Rows from block 7 of the audio encoder, named by matrix and row number. Rows with one number belong to one channel. Each number is 128 + 32 x the weight over its row's rms, rounded and kept within 0 to 255. All counts start at 0. After the name is the row's rms in percent of the matrix's.
# convs0: expand pointwise conv (encoder.blocks.7.convs.0.weight, 144x48x1x1), inputs 0-47
# convs1: depthwise 5x5 conv (encoder.blocks.7.convs.1.weight, 144x1x5x5), a 5x5 kernel
# convs2: project pointwise conv (encoder.blocks.7.convs.2.weight, 48x144x1x1, transposed), outputs 0-47
convs0.47 095 [139 109 118 136 187  71 149 175 110 181  75 114 101 138 148  87 145 162 115 144 162  87 175 166 165 152 141 150 131 129 154 135 111 188 121 123 129  73 145 156 156 159 165  70 111 119  69 141]
convs1.47 104 [145 150  97 139 132  84  80 108 102 128  46  89 162 102 140  93 131  76 142 118  70 115 126 142 146]
convs2.47 083 [126 135  87  80 166 117 120 106 165 113 112 135 117 114 105 129 128 108  91  78 120 108 125  74 147 105 147 166 149 157 131 139 113  89  54 111 189  89 116  74 157 183 145  66 157 114 100 182]
convs0.48 101 [153 112 127 196 169 145 214 100 132 166 111 180 105 147 136 118  77 153 130  98 172 129 152 180 133  83 123 185 178 138 133 211 118 130 158 127 127 143 128 146 156 121 138 132 121 105 108 146]
convs1.48 095 [ 91 132 109  89 108  84  86 104  50 118  93 126 127 145 118 115  77 108 104  97 131 178 175 151 139]
convs2.48 128 [ 96 161 116 101 116 100 163 112  89 123  58 138 142  83 102 149  81 101 172  89 167 122 160 164 152 133  97 122 102 134 126 111 163 158 116  87 151 139 160 157  84 182 148 146 165 146  41 121]
convs0.49 097 [123 115 114 150 129  71 166 138 165 140 153 177 137 116 126 110 169 151 118 109 145  77 165 125 166 115  38 227 129 162  99 166 117 185 101 112 112  82 108 124 113 132 147 133 145 148 135 136]
convs1.49 101 [ 78 121  76  64  95  92 120  92  65 125  98 150 124 150 104  95 130 132 150 154  89 163 151 153 118]
convs2.49 102 [110 147 118  55 121 149 126  71 121 168  81 136 132 119 150 147  81  97 103 125 168  60 136 128 133  75 104 148 147 158 166  86 158 109  85 103 145 152  64 124  62 147 171 123 136 138 107 143]
convs0.50 098 [115 151 142 109 127  88 140 106 115 125 112  79 102 148 114  71 145 124  87 171 129 125 167  91 156 164  25 176 153 182 125 159 152 141 151 109  98 134 123 104 137 131 184 156 167 173 160 146]
convs1.50 097 [ 79 135 149 149 105 116 126 171 150 143 105  76 127 115 159  86  74  94  93  67 120  93 114  83 108]
convs2.50 086 [120 173 154 155 123  77 132 138 103  80 127 126 143 137 141  84 183 110 176 176 130 106 141  92  72 103  69 110 137  82 106 125  84 148 111 105  96 128  86 104 115 164 108  73  57 102 140 116]
convs0.51 109 [153 168 146 125 136 182 154 118 151 100 143 140 101 132  91  54 132 130 101 196 162 135 127 104 113 109 157 124 117  94 165 168 204 144 149 138 137 117 149 112 135  56  72 100 143 165 139 178]
convs1.51 104 [140 157 149 139 196 142 133 113 129 138  91 106 138 130 164  97 112  39  72 121 143 150 126 148 176]
convs2.51 110 [169 142 100 120 108 170 178 109 185 163  68 109 138 159 111 119 103 126 127 112 177 177 182 145 130 147 142 166 101 121 113 221 173  96 130 126 102 185 154 142 127 116 160 140 140 157  97 125]
convs0.52 096 [146 117 102  68 148 172  91 147 157 103 129 160 144  51 136  75 182 152 162 137 142 171 105 174 182 116 194 135 125  82 158 104 123 111 106 123 125 120 125 164 177 144 125 168 142 124 141  89]
convs1.52 101 [147  95 143 110 151  95 126 138 149 113  81  39 104  71 153  76 126 117 160 134 122 116 161 102 159]
convs2.52 063 [ 77  69  87 105 138 109 116 157 180 144  67 110 129 156 160 112 116 172 114 161 164 100 163  56 159 105 155 145 113 133 203 133  82 140 128 114 153 155 173 136 152 106 147 127 129 122  82 154]
convs0.53 103 [125 133 122 133 128 101 113  98 157 189  74 100 178 138 146  64 124  97 148 199 167 124 144  87 136 176 155  89 114 111 181  87 124 159 156 130 111  99 119 182 140 125 138 178 158 125 117  73]
convs1.53 100 [ 71 104  76  86 110  74  92  90  89 156 140 113 126 146 128 109 136 163 113 127 141  73  96 104  86]
convs2.53 079 [ 78 150 127 157  92  76 164 131 119 101  97 134  51 153 124 151 141 164  67  99 167  99 144 152 103 123 103  64 107 134 159  72 147 134  99 138 104 120 147 147 115 189  95 100  79 152 134 103]
convs0.54 103 [112 108 188 174 176 122 153 162 125 230 126 174 139 140 111 122 127 125 123 122 127  74 137 162 142 112  80 201 169 155 142 117 148 154 168  76 130 109 154 149 114 156 114 161 115 148 121 106]
convs1.54 098 [ 87 107  94 104  64  64 111  60 130  81 109 163 137 148 129  89  97 125 104 125 137 122 132 153 150]
convs2.54 092 [ 83 121 107 170  90 128 141  87 108 150  70 118 104  53 128 101  93 107 161 152 178  85 145 142 155 121 116 134 106 116 148 111 154 159 120 119 151 115 118 198  83 173 127 142 188 107  69  99]
convs0.55 103 [144 187  52 113 105  65 133  93 117 181 124 107 123 140  58 123 118 153  87 121 126 162 167  64 133 133 128  86 154 141 102 122 112  97 148  68 176 133 118 127 126 121 142 149  96 110 125  74]
convs1.55 106 [115 159 125 120 133 161 162 123 111 131 201 211 117  74  96 177 141 127 137  81 143 123 120 122 110]
convs2.55 134 [121 146 123 145 129 136 141 151 180 122  84 136  91 136 102 154 115 154 170 121 122  63 160 129 173 109 147 172 145 209 122 160  95 174  90 159 169 106 155  96  99 137 154 132 169 186 119 187]
convs0.56 102 [131 155  98 147 159 137 195 131 129 129 119 145  88 108 130 134 138 120 143 108 130  72 158 135 195  94 144 185  85 136 123 130 153 121 107  71  92 149 160 152 148 124  66 126  26 106 126 112]
convs1.56 102 [169 152 130 122 104 132 117 104  82  97  89 103  53  97 140  97 124 132  93 157  73  78 135 108 160]
convs2.56 105 [137 136 130 150 129  85 127  90 176  86 152 111 184 168  90 150 154  83 156 161  78 146 167 153 171 115  89 126  86  79 155 156  97 204 120 129 139 148 121  94  92 158 165 104 135 118 146 167]
convs0.57 094 [111  48 164 134  83  89  98 138 140 128 149  78 124 108 128 145  96  73 134  98 120  75 170  97 141 137  91 129 157 145 103 155 166 116 106 152 142 137  92 136 155 183 181 120 146  98 190  82]
convs1.57 098 [145 144 129 133 125 127 120 158 126 103 147 146 141 108 119  64  55 114  96 117  64  74 107  69 107]
convs2.57 094 [137 154 140 156 129 131 111 115 127  76  99  73 122 159 119  64 163 120  93  97 105 144 120  97 149 143  82 107  85  93  35 162 115 122 154 192 100 136 156 128 128 112 106  62 112 171 132 136]
convs0.58 101 [155  98 199 113 113  79  75 137 126 144 178  47 150 127 116 104 122 105  63 146 147  98 134  87 126 139 110  95 112 128 121 124 159 143  49 127 159 114 118 132  80  88 141 181 125 142 146 137]
convs1.58 110 [152 130 128 128  90 135 150 148 163 105  97 112 132 132 158  68  62  64 117  69 148 141 132 173 143]
convs2.58 109 [107 116 144 106 176 118 123 121 101 129 134 162 167 121 104 160 149 157 142 146 127 146 135  79  89 147  58  80 107  59 118  67 194  88 165  81 106 135 122 177 125 116 129 111  75 102 158 138]
convs0.59 101 [119 117 210  54 101 119 148 100 108  81 152  94  85  99 152 157 121 103 139 118 149 134 147 144  52 122 111  88 138 148 179  99 126 138 109 165  78 114 151 124 123 116 131 132 190 183 152 125]
convs1.59 089 [ 98 185 160 176 192 113 163 136 156 155 119 134 153 126 148  73  75 123 126 115  94 100 121  86 126]
convs2.59 084 [119 171 152 104 165 121  93 129 171 146 173 146 147  99  97 119 139  77 171 114 117 132 149 161 172 138  96 112 102 140  83 106 104 100  88 189 135 145 150 111 168  79 157 121 228 127 151 112]
convs0.60 104 [ 95 145 112 184 111 102 128 151  91 100 154  97 161 170 119 144 138 129  83  73  78  81 173 163 116 143 137 120 183 141 133 167  89  88 124 111 103 168  87  71 126 154 147  86  92  88 100 110]
convs1.60 105 [138 150 114 177 162 152 183 198 180  82 125 154 131  91  78 122 154 130 121 139 124 117 149 161 155]
convs2.60 125 [129 110 203  97 132 157 118 148 128 119 150 139 150 189 152 108 100  25 138  93 124 130 129 110 184 178 142 167 142 163 113 173 172 110 104 187 116 100 117  80 123  98 129 132 144 126 120 131]
convs0.61 098 [178  71 149 153 144 106 152 107 174 154 132 168  86  60 139 122 187 102 129 151 123 116 110 144 175 142 102 138 111 183  60 127 105 109 120 139 117 120 115 169 160 188 131 145 146 172 136  77]
convs1.61 102 [ 98  87  93 119  90 128  76 100  67  69 119  97 147 119 132 108 167 170 174 102 109 143 103 137 107]
convs2.61 080 [105 153 112  88 170 181 128 121 164 208 133 117 106 101 182 138 129 128  72  95 138 110 143  90  90  96 123 149 145  87  94 111 121 113 106 178  47 159 111 133  80 103 120 137  91 104 153 139]
convs0.62 097 [ 75 100 164 144 140 123 181 147 150 201 114 159 144 102 103 125 137 127  80 121 183 100 111 167 163 155 105 103 127 150 129 159  94 111 124 150  99 135 114 205 176 116 101 129  68 167 103  85]
convs1.62 091 [131 115 100 103 119  80 111  62 109  58 134 106  99 141 137 133 121 189 164 158 102  85 135 121  88]
convs2.62 082 [ 81 122 138 165 138 156 126  60 155 144 156 134  87 146 163 172 142 120 128 129 100 130 173  71 102 124 110 133 157 105 127  91 137 116 152  78  68 164 117 130 137 120 142 144  47  44 146 125]
convs0.63 107 [151 135 156 124 172 123 177 150 122 129  80 148 135 118 163  46 127 117 152 107 128 130 158 102  76 182  77 140 140 177 155 145 131 156 159 149 141 158 136 122 171 113 147 138  92  86 191  63]
convs1.63 110 [162  90 140 124 122 107 136 112 139 121 158 164 105  87 105 155 142 134 142  92 205 185 188 140 168]
convs2.63 133 [147  94 141  63 143 153 125  83 142 175 143  76 160 132 114 211  73 131 133 128 125 164 144 104 190 172 148 174 137 132 178 128 165 134 112 133 114  70 128 150  91 122 106 154 136 159 160 152]
convs0.64 115 [162  87 137 112 113 114 127 151 109 107 144  97  99  65 164  91  76  95 109 109 183 129 109 108 141 125 170 134 104  97 142  98 149 157  68 131 160  54 111 222 151 139 118 110 108 149 115 119]
convs1.64 095 [ 90 128  89 142 132 128 102  83  84 140 202 129 117  98 101 177 155 107  97  89 170 114  86 103 130]
convs2.64 119 [136 128 109 139 126  98 143 141 105 123 169  67 137 100  69 132 131 138 117 166 130 179 112 105  78 160  65  95 107  85 137 123 124  97 219 105 116 132 121 149  92 119  87 123  89  76 139  74]
convs0.65 106 [147 107 135 186 163 141 170 111 156 179 131 187  97  85 127  92 201 111 104 155 217 137 114 150 162 119  81 151 104 108 148 202 143 124 153 160 115 119 142 136 119 126 104 114 128 118 104 113]
convs1.65 101 [ 87 123 100 112 144 164  98  94 136 117  60  70 121 148 136  52  97  92 107  95 131 152 144 128 112]
convs2.65 107 [126 167 128 106 128 146 164 112 122 129  36 131 130  76 137 107  61 148 164 114 177 124 168 165 124 115 100 125 141 131 125  96 167 103  82 123 173 131 153 216 102 116 140 179 149 111 132 104]
convs0.66 096 [147 171 105  81 163 100 108 155  97 100 178 105  96 115 180 183 131 182 131  90 147 143 105 151  87 108 175 118 164 163 195 153 141 134  95  87 120 120  99  99 163 140 100 143  78 136  91 114]
convs1.66 092 [120  69  99  84  85  91 138  84 159 119 159 156 123 203 169  97 133 102 116 146 143 150 157 125 111]
convs2.66 097 [ 74  90  81 160  81 148  50 164  79 111 171 169  78 153 124 110 144 158 116 148 147 122 171 122 130 102 103 122 109 116 130 115 145 182 168 129 157 122 151 125 188 139 106 147 111 173  84  98]
convs0.67 104 [108 183 137 138 124 122 167 152 113 120 107  54 123 170 161 171 141 121 104 140 108 175 122 163 163 154 164 143 135 190 155  77  74 133 183 126  69 189 164 134 107 142 122 147  96 142 131 142]
convs1.67 088 [190 161  82  94 109 162 163 116 135  74 129 172 101 103 130 110  94 148  85 134  96 124  70 119 139]
convs2.67 108 [119 150 121 102 128 137 138 192 165 130 112 101 137 152 101  75 108 101 131  89  90  90 146 163 172 146 135 166 170 138  92 151  72 169  93 147 160 102 158  46 148 121 179 143 173 156 100 140]
convs0.68 098 [198 129 196 189 156 151 128 110 186 149 152 149  98 119 135  86 123 121 143 167 119 161 136 162 170 119  85 191 164 118 104 145  98 129 172 167 128 140  82 113 112 159 165 137 114 163 165 112]
convs1.68 103 [ 57 101  58  85  62  86 139 104 128 146 142 166 133 138 153 137 114 166 140 157 111 124 107 125 117]
convs2.68 078 [125 149 162  27  82 123 156 122 160 141 126 182 105  97 160 158 134  68 140 112 108 133 152 157 119 112  97 167 122 134 154 157 112 102  68 137  82 135  93 145 101 163  86 133  90  78 110 111]
convs0.69 102 [167 116 192 105 107 125 138 134 178 126 151  64  85 123 159 145 139  78 148  78 156 154 143  72 114 124 110 132 144 196 117  80  85 138  68 162 117 141 160 116 148  96  81 119 116 120 157 155]
convs1.69 102 [124 204 163 134  85 119 181 162 103  87 128 163 147 117 103 104 122  91  86 126 137 168 121 141 178]
convs2.69 111 [124 119 163  94 158 129  95 124 164 147  73 122 111 131 168 131 179 144 132  46 101 106 112 135 166 118 124 137 161 160 142  91 127 164  42 148  67  97  78 117  97 103 130 114 172 126 153 156]
convs0.70 090 [165 103 106 100 149 138 139 192 101 130 155 166  83  80 120 119  83 146 128 115  97 160 204 161 141 100 114 190 108 145 125 118 168 130 107 129 165 161  84 168 107 135 159 131 133 175 193 151]
convs1.70 087 [173 126 162 187 127  97  66  72 123  72 145 144 156 136 160 104 111  86 132 128 136 120  90 156 148]
convs2.70 073 [103 186 111 121 110 110 161 168 152  98 150 144 167 110  75  61 138 139 128 167 100 116 186  95 104 144 119 140 115  72 113 108  58 119 138  74 136 116 102 136 120 141 148  98  69 157  87 166]
convs0.71 102 [157 138 195 127 181  97 121 105 113 185 158 145 147 113 121  95  86 119 112 125 131 157 125 103 174 152  85 160 170 150  41 119 111 154 163 117 146 116  64 144  78 136 156 146 114 135 106  79]
convs1.71 104 [ 51 101  52 134 148  91 121 127 133  94  80 128 150 129 117 146 160 144 174 121 127  80 134  95 133]
convs2.71 081 [110 127 154  58 125 178 100 126 208 132 140 134 131 148 189 142 121  92  96  84 155 122  90 141 140 119 134 155 178 154 125 121 163  91  74 121  90 121  82 120  95 128 121 122 129  75 114 198]
convs0.72 091 [160  69 148 113  99 149 112 144 173  87 168 181 113  90 138 133 125  76 159 111 126 129  92  96  71 101 107  86  82 117 140  77 126 179 121 161 153 116 153 150 163 121  52 142 105 105 101 144]
convs1.72 101 [ 87  85 100 152 129 147 127  87  57  82 120 150 161 103 138  99 102  91 107 146 181 173 115 105 121]
convs2.72 080 [112 125 184  99  80  74 147  92  91 132  45 163 104 125  73 141 134 149 103 143  98 156 103  94  89  98  90 126 145 161 115 139 104 127 117 163  84 114  52 164 105 136 125 102 137  97 153 105]
convs0.73 102 [151 117  84  89 122 181 134 135  84  94 143  96 120 126 133 176 102 163  80 137 111 137 103 162 143 141 138 143 108 145 122 184 175 178 127 120 146 159  84 110  93  83  91  89 189 150 160 196]
convs1.73 098 [ 92 129  92 104  77 184 147 170 110 130 117 101  90 116 119 145 132 113 151 180 144 113 185 190 148]
convs2.73 081 [116  91 142 144  61 182 125 118 130 119 118 146 116 100 158  77 109  95 115 132 154 112 130 148 128 163  82 106  49 190  95 146 153 142 167 121 106 142 177  89 139 132 212 137 156  90 130 129]
convs0.74 108 [148 157 126 124 160  87 154 124 147 119 131 119 130 152 133  54 169 172  79 156 172 126 152 113 128 155  81 191  74 173 134 124 150 159 125 122 178  94 152 102 174 179 138  88 119 173 149  94]
convs1.74 090 [179 142 150 159 174  99 117 177 162 167 152 129 164 176 138 134 118 117 143 145  94  85  70 111  91]
convs2.74 097 [104 122 172 154  78 122 142  91  76 134 109 118  66 136 148 131 119 150 109 159 144 100 123  65 117  97 150  77  99  79  80 133 125 164  84 146  67 104 142 157  95 181 131  96 104 101 179 138]
convs0.75 100 [149 161 146 100 156 147 138 138  88 166 116 109 163  97 131  94 153 150 130 196 137 166 116 128 125 166 136 162 114 127 150 158 119 140 155 197 100 103 145 223 187 130 137 190  88 129 108  98]
convs1.75 089 [145  76  88 110  74 103  72  58 102 105 107 133 116  69 126 160 161 146 157 139 117 128 113 131 121]
convs2.75 112 [ 83  76 126 133  64 117 110 149 186  90  90 144 123  74 123 181 116 134  93 116 107 103 145 133 122 106  89  96 140  94 115  40 156 133 132 113 141  95 134 187 101 138 108 133  76 125 171 115]
convs0.76 097 [148  96  73 137 118 156  92 147 115 135 193 127 123 130 104  81 127 124 167 131  98 145 157 115 103  96 126 176 164 140  72 119 120 152 135  57 161 128  97 122  60  99 126 213 129 171 113 126]
convs1.76 099 [ 83  90  78 105 110 151 191 126 179 123  90  96 100 118  88 135 131 132 126 151 160 143 191 143 102]
convs2.76 107 [124  40 131 172  97 122  71 135 166 165 139 121  96 128  94 138  93 136 153 160 152 175 133 146 134 139  91 120 102 112 106  65 139 159 169 153 169 127 147 148  93 102 111 165 135 187 145  68]
convs0.77 107 [ 93 165  98  89  99 106 133 140 138 157  93 116 193  96 129 109 118  80 126 163 172 159 144  80  76 147 161 127 111  86 109 120 102 173 134 152 173  72 145 191 146 136 123 155 156  62 124 126]
convs1.77 100 [154 100  90 109  67 126 138 102 106  86 172 163 136  79  62 128 135 110 113 110 163 157 116 135  79]
convs2.77 104 [140 161  80 100 116  67  99  84  85 137 131 100 170 104  94  69 163 140 110 197 113 105 130  93 111 117  81  66 123  95 123 134  94 148 123  79 170 141 122 144 169 135 142 106  90 113 130  81]
convs0.78 089 [ 58 100 181  85  78  82  40 147 103 138 150 107 143 125 129 151 148 144 139 161 127  76  92 130 100 154 125 155  97 172 137 165 128 135 135  83 100 135 126 128  84 132 147 159 135 136  58 144]
convs1.78 083 [103  75 111 167 161 109  97  71 103 131 108 100 114  95  90 130  99 139  70  87 130 128 185 103 145]
convs2.78 071 [195  78 144 125 125 144 112 107 135 131 134 168 126 182 153 214 123  64 128 117  89 142 128 134 150 115 179 152 125 184 164 158 128 113 117 133 105  94 113 120 127  88  94 153 183 189 151 111]
convs0.79 100 [137 169 150  56 106 161 123 183  66  41 150  61 192 148  94 151 124 131 144 117 123 122  97 114 111  96 115 103 129 146 155 149 138 146 102 101 154 140 165 147 100 134 155 108 180 146 133 119]
convs1.79 105 [118 158 130 116 180 114  85 106 133  95 137 154 136 124 156  90 104  58 107  77 117  83 127  67 103]
convs2.79 075 [165 131  62 160 160 141 132 175 169 103 124 120 119 140  63 134 133 138 138 135  89 167 108 138 144 177 122  99 139  73 121 164 104 103 183 120 135 100 194 131 122  66  88 178 156 126 143 170]
convs0.80 098 [115 136  73 104 139 134 110 161  50 119 104 150  89  97 122 210 108  92  99 139 130 133 161 111 104  96 163  92 146 143 147 131 171 157 179 138 153 107 104  87  98 141 106 111 125  42 139 134]
convs1.80 097 [158 103  94 103 115  65  67 106 113 172 126 129 109  89 141 113 119 145 128 158  56  99  94 107 105]
convs2.80 081 [137  96 119  96  67 113 124 118 101  62 189  94 100  98 133 112 120  90 125 100 115 183  99 153 158 143 153 123 105 148 185  68 123 164 183 162 190  85 157 116 128 118 103 131 121 153 157 128]
convs0.81 103 [121 165 138 138 189 134 122 133  99 102  88 160 141  80 140 154 148 140 167  96 182 144 144 163 101 155 110 126 119  88 133 130  89 136 159 118  75  76 137 147 177 132  34 117 122 170  82  96]
convs1.81 094 [146 175 162 108 110 107 134  89 160 148 113  85 114 154 141 146 177 129 191 178 111 100 166 159 173]
convs2.81 091 [116 135  84 163 115 161 111 134 158  79 152 143 139 190 121  73  94 110 112  93  80 205 119 126 162 140 110 131 196 126 139 164 137 137 174 105  77  88  89 104  96  96 117 127 129  93 161 155]
convs0.82 099 [154  96 165 164 106 114 186 112 157 166 110 141 150  70 138 102 129 112 136 103 143 106 174 177 188 115 117 155 107 201  84 103 130 182 130 123 108 140 184 183 138 119 151 127  76 111 107 127]
convs1.82 100 [141 128 159 136 171 155 124  96 135 158 172 136 182 127 190  94 139  73  78 108 163 136 164 149 156]
convs2.82 106 [108 115 149 124  66  84 128 110  90  81 138 213 113 129 130  86 143 106 149 219 102 166 119 131 133 160 122  96  98  95 113 155 134 164 124 123 195 143 186 117 103 140 133 147 152 121 121 159]
convs0.83 092 [121 170 146 132  97 130  87 125 146 153 101 121 169 136 133 100 167 131 129 118 181 206 169 149 121 223  70 117 144 145 163  88 135 178 149 118  81 137  85 139 154 143 133 163 145 129 110  89]
convs1.83 107 [145 104 126  89 115  71 106  81  51  72  86  98 130  99  88 112 140 122 103 142 127 139 104 120 157]
convs2.83 095 [172 144 122 114 159 144 141 146 159 155 101 105 146  79  98  77 116 159 120 142 133 100 103 166 140  69 175 134 213 101 134 111  87 164  90 129 163  53 137 123 132 144 148 108  88  76 114 150]
convs0.84 089 [ 92 126 143  84 140 171  56  91 141 110 109 159  95  89 159 112  87 111 200  93  65 146  93 125  86 154 164  77 113  99 187 108 131 135 141 126 124 128 137 102  96 101  76 138 125 129 132 152]
convs1.84 089 [134 143 156 130 145 150 137 104 132 181 182 174 185 142 145 156 174 114 144 170 168 174  84 154 118]
convs2.84 065 [145 135 159 134 212 152 165 111 119  62 149 144 151 114 134  99 119  75 119  91 142 170  95 146 151 181  95 117 107 108  64 163 156 118 130 119 141 109 172  97 153 110 140  95 141  56 101 103]
convs0.85 100 [148  90 156  72 141 118 104 127 136  91 132 133 120  99 173 105 126  54 178  92 163  67 127 144 103 138 135 118 133 111 137 132 165 121 100  92 170 105 154 222 158 185 136 113 145 159 128  99]
convs1.85 106 [141 117 124 121 135 149 122 126 134 141 106  90 129  84 101  73  82 110 178 159  67 117 119 182 192]
convs2.85 087 [110 165 193 120  99 134  63 137 166  95  99 140 107 131 173 123 144 125  86 131 101  89  97 132 164 128 115  99  94 109  96 160 129 158  81 202 144 157 123 112  89 139 172  74 144 143  95 181]
convs0.86 087 [107 149 116 134 133 154 138 110 110 111 130 207 105 118 128 105 105 109 163 169 174  82 119 148  86 116 119  98  66  91 109  99 129 155  97 178 186  75 109  98 157 142  68 133 141 131 154 192]
convs1.86 098 [157 126 167 148 108 116 107  80 139 112 146 140  65 108  75 136  75 126  97  86 172 155  84 149  98]
convs2.86 091 [ 83 174 112  91 120  89 142 125 151  92 151 120 157 168 118 141 136  87  69 162 117 160 135 147 114 143 146 137  77 163  96 193 112  51 165  93 156 164 128 110 145 122  88  87  72 126 121 152]
convs0.87 101 [112 112  86 127 128 168 116  98  90 117 133 142 116  97 110 173 128 156  87 195  88 154 138 115 127 141 148 141 147 144 178 125 140  97 166 197 122 207  97 153 112  55 132 115 141  94 182 149]
convs1.87 096 [163 135 142  86  75 136 107 145  91  97 125 153 128 134 156 183 133 170 174 150 138  94 101  70  81]
convs2.87 094 [145 162 127  59 169  66 166 153  98 118 146 109  96 154  68 133 142  80  94 182 146 138 127 107 124 121 111 131 131 127  72 150  49 110  97 149  96 133  78  73 123 156 124  99 110 136 131 144]
convs0.88 094 [108 114 140 145 185 104 155 206 157 174 137 151 121 154 128 191 162 159 103 144 118 114 178 198 165 126 121 119 200 131 119 158 145 160 133  92 111 134  97 139  80 163 152 118 144 118 136  81]
convs1.88 091 [106 103 103 107 117 109  91 106 123  75 122 124 151 162 108  74  60 120  89  63 168 132 158 120 117]
convs2.88 091 [106 163  99 123 167  75 150 131 105 156  50  75 126  92  67 145  76 168 133 150 116 117 133 154 143 128 128 116 140 127 184 103 106 202  89  91 157 121 103 163 149 142 112 143 132 106 100  82]
convs0.89 096 [157 110 140 160 109 111 165 160 115 140 175 104 132 181  87 132 106 158 107 104  92  56  96 104 126  86 176  96 131 118 122 117 129  55  87 104 155 157  73 117 106 143 187 127 107 122 173 166]
convs1.89 094 [163 154 143 162 174 117 191 178 146 176 115 103 127 129  45  92 110 143 126 121 135 147 123 118 156]
convs2.89 104 [129 116 238  89 118 147 138 126 164 115 117 101 147 178 184 136 149  60 114 103  97 155 122 109 142 161 103 128 131 128 149 145 140 126 109 149  70  51 125  79  99 103 128 119 133 114 165 133]
convs0.90 105 [184 152 128 127 141 142  91 128 135 128 170 116 144 139  67 189 162 126 124 173 106 232 126  58  91 178 134 125 122 119  99 141 126 140 142 140 126 134  77  86  90 100 157 110 159 119 115 124]
convs1.90 113 [150 162 142 119 138 151 207 149 161 113 167 109 101  77 126 180 156 106 156 175 106 102 113 154 159]
convs2.90 095 [120 109 166 178 101  85  59  94 119 109 148 127 110 145  96 118 114 139 150  94 128 158 170 128 118 112 116  87  82 111 150  71 110 138 177 153 142 180 174 110 139 126 172 216 164 143 110 144]
convs0.91 101 [ 92 148 139 133  61 129  80  83 113 118 137  77 170 155 100 152 121 119 101 107 116 182 159  60  93 118 163  64 116 138 140 104 126  96 177 122 213 148 148 122 148 115 126 150 122 148 135  96]
convs1.91 097 [107 103  95 155 175 131 114 136 142 112  67  74  75 121 116 150 137 167 124 172 149 187 172 136 146]
convs2.91 102 [122 150 169 153  67 118  72  98 106 120  96 125 114 118 144 100 149 163 110 140  80  58 173  85  71  97 131  86  90 136 193  87 102 149 100 114 138 130 110 118 129 167 183 147 109 146 118 102]
convs0.92 096 [117 120 165 212 130 158  81 135 152 141 154 170  94  97 158 168 169 156 102 132  60 119 159 165 188 138  96 150 165 169 116 125 158 158  98 110 138 154 122 124 147 154 161  84 129 147 125 180]
convs1.92 091 [102 136  79  98 122 152 116  94  80 103  75  84  98 121 137 164 137 144 165 141  71 110  93  76 109]
convs2.92 086 [126  95  85 162 157 188 154  95 106 100 132 131 111 115 162 178 152 137 137 149 103  66 161  93 184 143 152 166 112 110 133  86  83 112  85 169  94 116  67 141  92 110 121 199 120 135 136 132]
convs0.93 103 [148 105 162 139 136 187 166 200 100 149 160 124  82 107 160 135 106 115 174 123  66 108 121 127 149 128 125 168 170 125 128 148 162 160  71 140 156 130  80 142 114  95 109 116  82 116  69 184]
convs1.93 104 [107 107 133 144  97 206 172 125 154 139 170 104 105 103 105 181 143 164 168 158 147  91 119  93 101]
convs2.93 095 [134 103 146  79 116  90 165  82 158 151 114 105  97  64 109 162 131 116 129 174 115 137 147 212 154 164  90  91 107 142  60 100 133 100 119 140 159 133 176 114 149 107 171 151 164  98  97 149]
convs0.94 101 [115 151 117 104 189 113 106 157 100 135 118 132 133 116 194 157 157 133 153 163 203 127 164 144  88 193 154 122 160 107 165 123 173 165 187 113 153  71 151 158 123 150 136 103 144 120  79 104]
convs1.94 087 [131 149 135 123 139 168 152 148 180 174 116  80 117  93 117 103 115  89  98 136 133 204 178 154 165]
convs2.94 084 [ 88 156  89 108 173 151 111 155 113 155 119 126 132 122  99 146  77 174 170 174 126 158 121 108 177 111 146 192 161 123 142  84  59 157 161 118 110 119 119 129 147 138  71 191 115 178 147 106]
convs0.95 096 [143 168  62 160 128 126 106 140  72  91 126 174 120 106 126 184 164 158 159  50 134 141 141 132  94 166 147 103 103 174 114 126 150 141 136 141 151 100  84 171 149 143  85  88 145  77 160 158]
convs1.95 093 [108  75  69  76 127  92 131  76 123  78 132 145 172 146 120  81 147  78 112 122 121 129 122 121 167]
convs2.95 084 [156 106 126 148 115 138 143  89 133 108 112  96  75 127  89 218  99 150 128 110 177 128 120 132  86  82 134 131 121 142 178  87 124  84 125 113 139 126 189 168  84 133  91 179 109 109 179 171]
convs0.96 103 [124  88 114 129 120 114 123 135 172 139 114 155 178 123 121  54 166 126 171 116  99 113  93 101 128  99 185 116  93 168 167 124  73 176 130 143 120 140 141 137 199 197 145 160 107 136 159 176]
convs1.96 101 [119 110 129 165 172 178 187 145 147 204 148 161 120 143 121 164 111 113 110  78 128 141  93 122  87]
convs2.96 112 [143 189 175 151 187 106 101 102 135  87 169 144 168 124 130  86 135 112 146 138  52 148 118 157 148 184 104  93 122 109 117 135 114 128 131 112 176  91 172 110 176  86 159  73 127  87 135 139]
convs0.97 087 [166  96 164 142 166 206 159 169 168 136 156  91  72 116  75  85  82 135 114 149 111 150 168 132 191  87 146 156 128 145 124 143 153 149 112 112 130 139 118 117 133 126 123 137  58 161 105 174]
convs1.97 086 [128 126 158 190 120  92 141  87 135 127 144 137  99 124 133  60  90  58 116  98 100 151  98 138 174]
convs2.97 074 [144 165 114 136 170 132  58  69 134 109 164 156 120 154  79 107 158 131 169 130 105 150 134 106 174 160 109 143 112  87 175  79 158 110 111 117 141 115  90 191 154  89 132 159  89 139 101 190]
convs0.98 087 [117  89 150 182 111 192 138 121 105 101 173  88  96 125 126 136  99 189 140  96 121 115 119 153 125  87  65 117 118 105  60 153 107 115 159 159 100 202  90 126 103  93 176 124 120 143 133 142]
convs1.98 097 [121 121 145 132 132 129 104 141  99  81  73  69  99  72  85 127 134 110 106  93  77 131 106  94  76]
convs2.98 085 [115 148 113 100 155 112 145 151  83 127 118 149 184 133 149  83 146  82 117 163 112 115  88 161 106  90 216 165 166 183 127 185  58 103 135 123 142 116 112 146 172 121 108  77 133 146 119 132]
convs0.99 103 [171 136  99 113  94  89  76 136 187 176  86 135 192  89 140 116 188 131 119 111 137 101 126 128 130 183  85 124 108 127 173 131  92  77  71 122 145 140 152 134 137 133 159 153 172 151  93  88]
convs1.99 102 [ 94 105 148 117  98  83  98 138  94 126 130 127 140 156 118 130 172 144 192 186 136 131  81  90  64]
convs2.99 103 [ 87 167  92  78 115 170 173 131  78 171 123 154  91 136 116 170 102  88 121 126 136 124 164 169  69  92 102 194 178 157  89 129 118 141  95 146 104 137  94 130 136 157  69 141 131  88 118 123]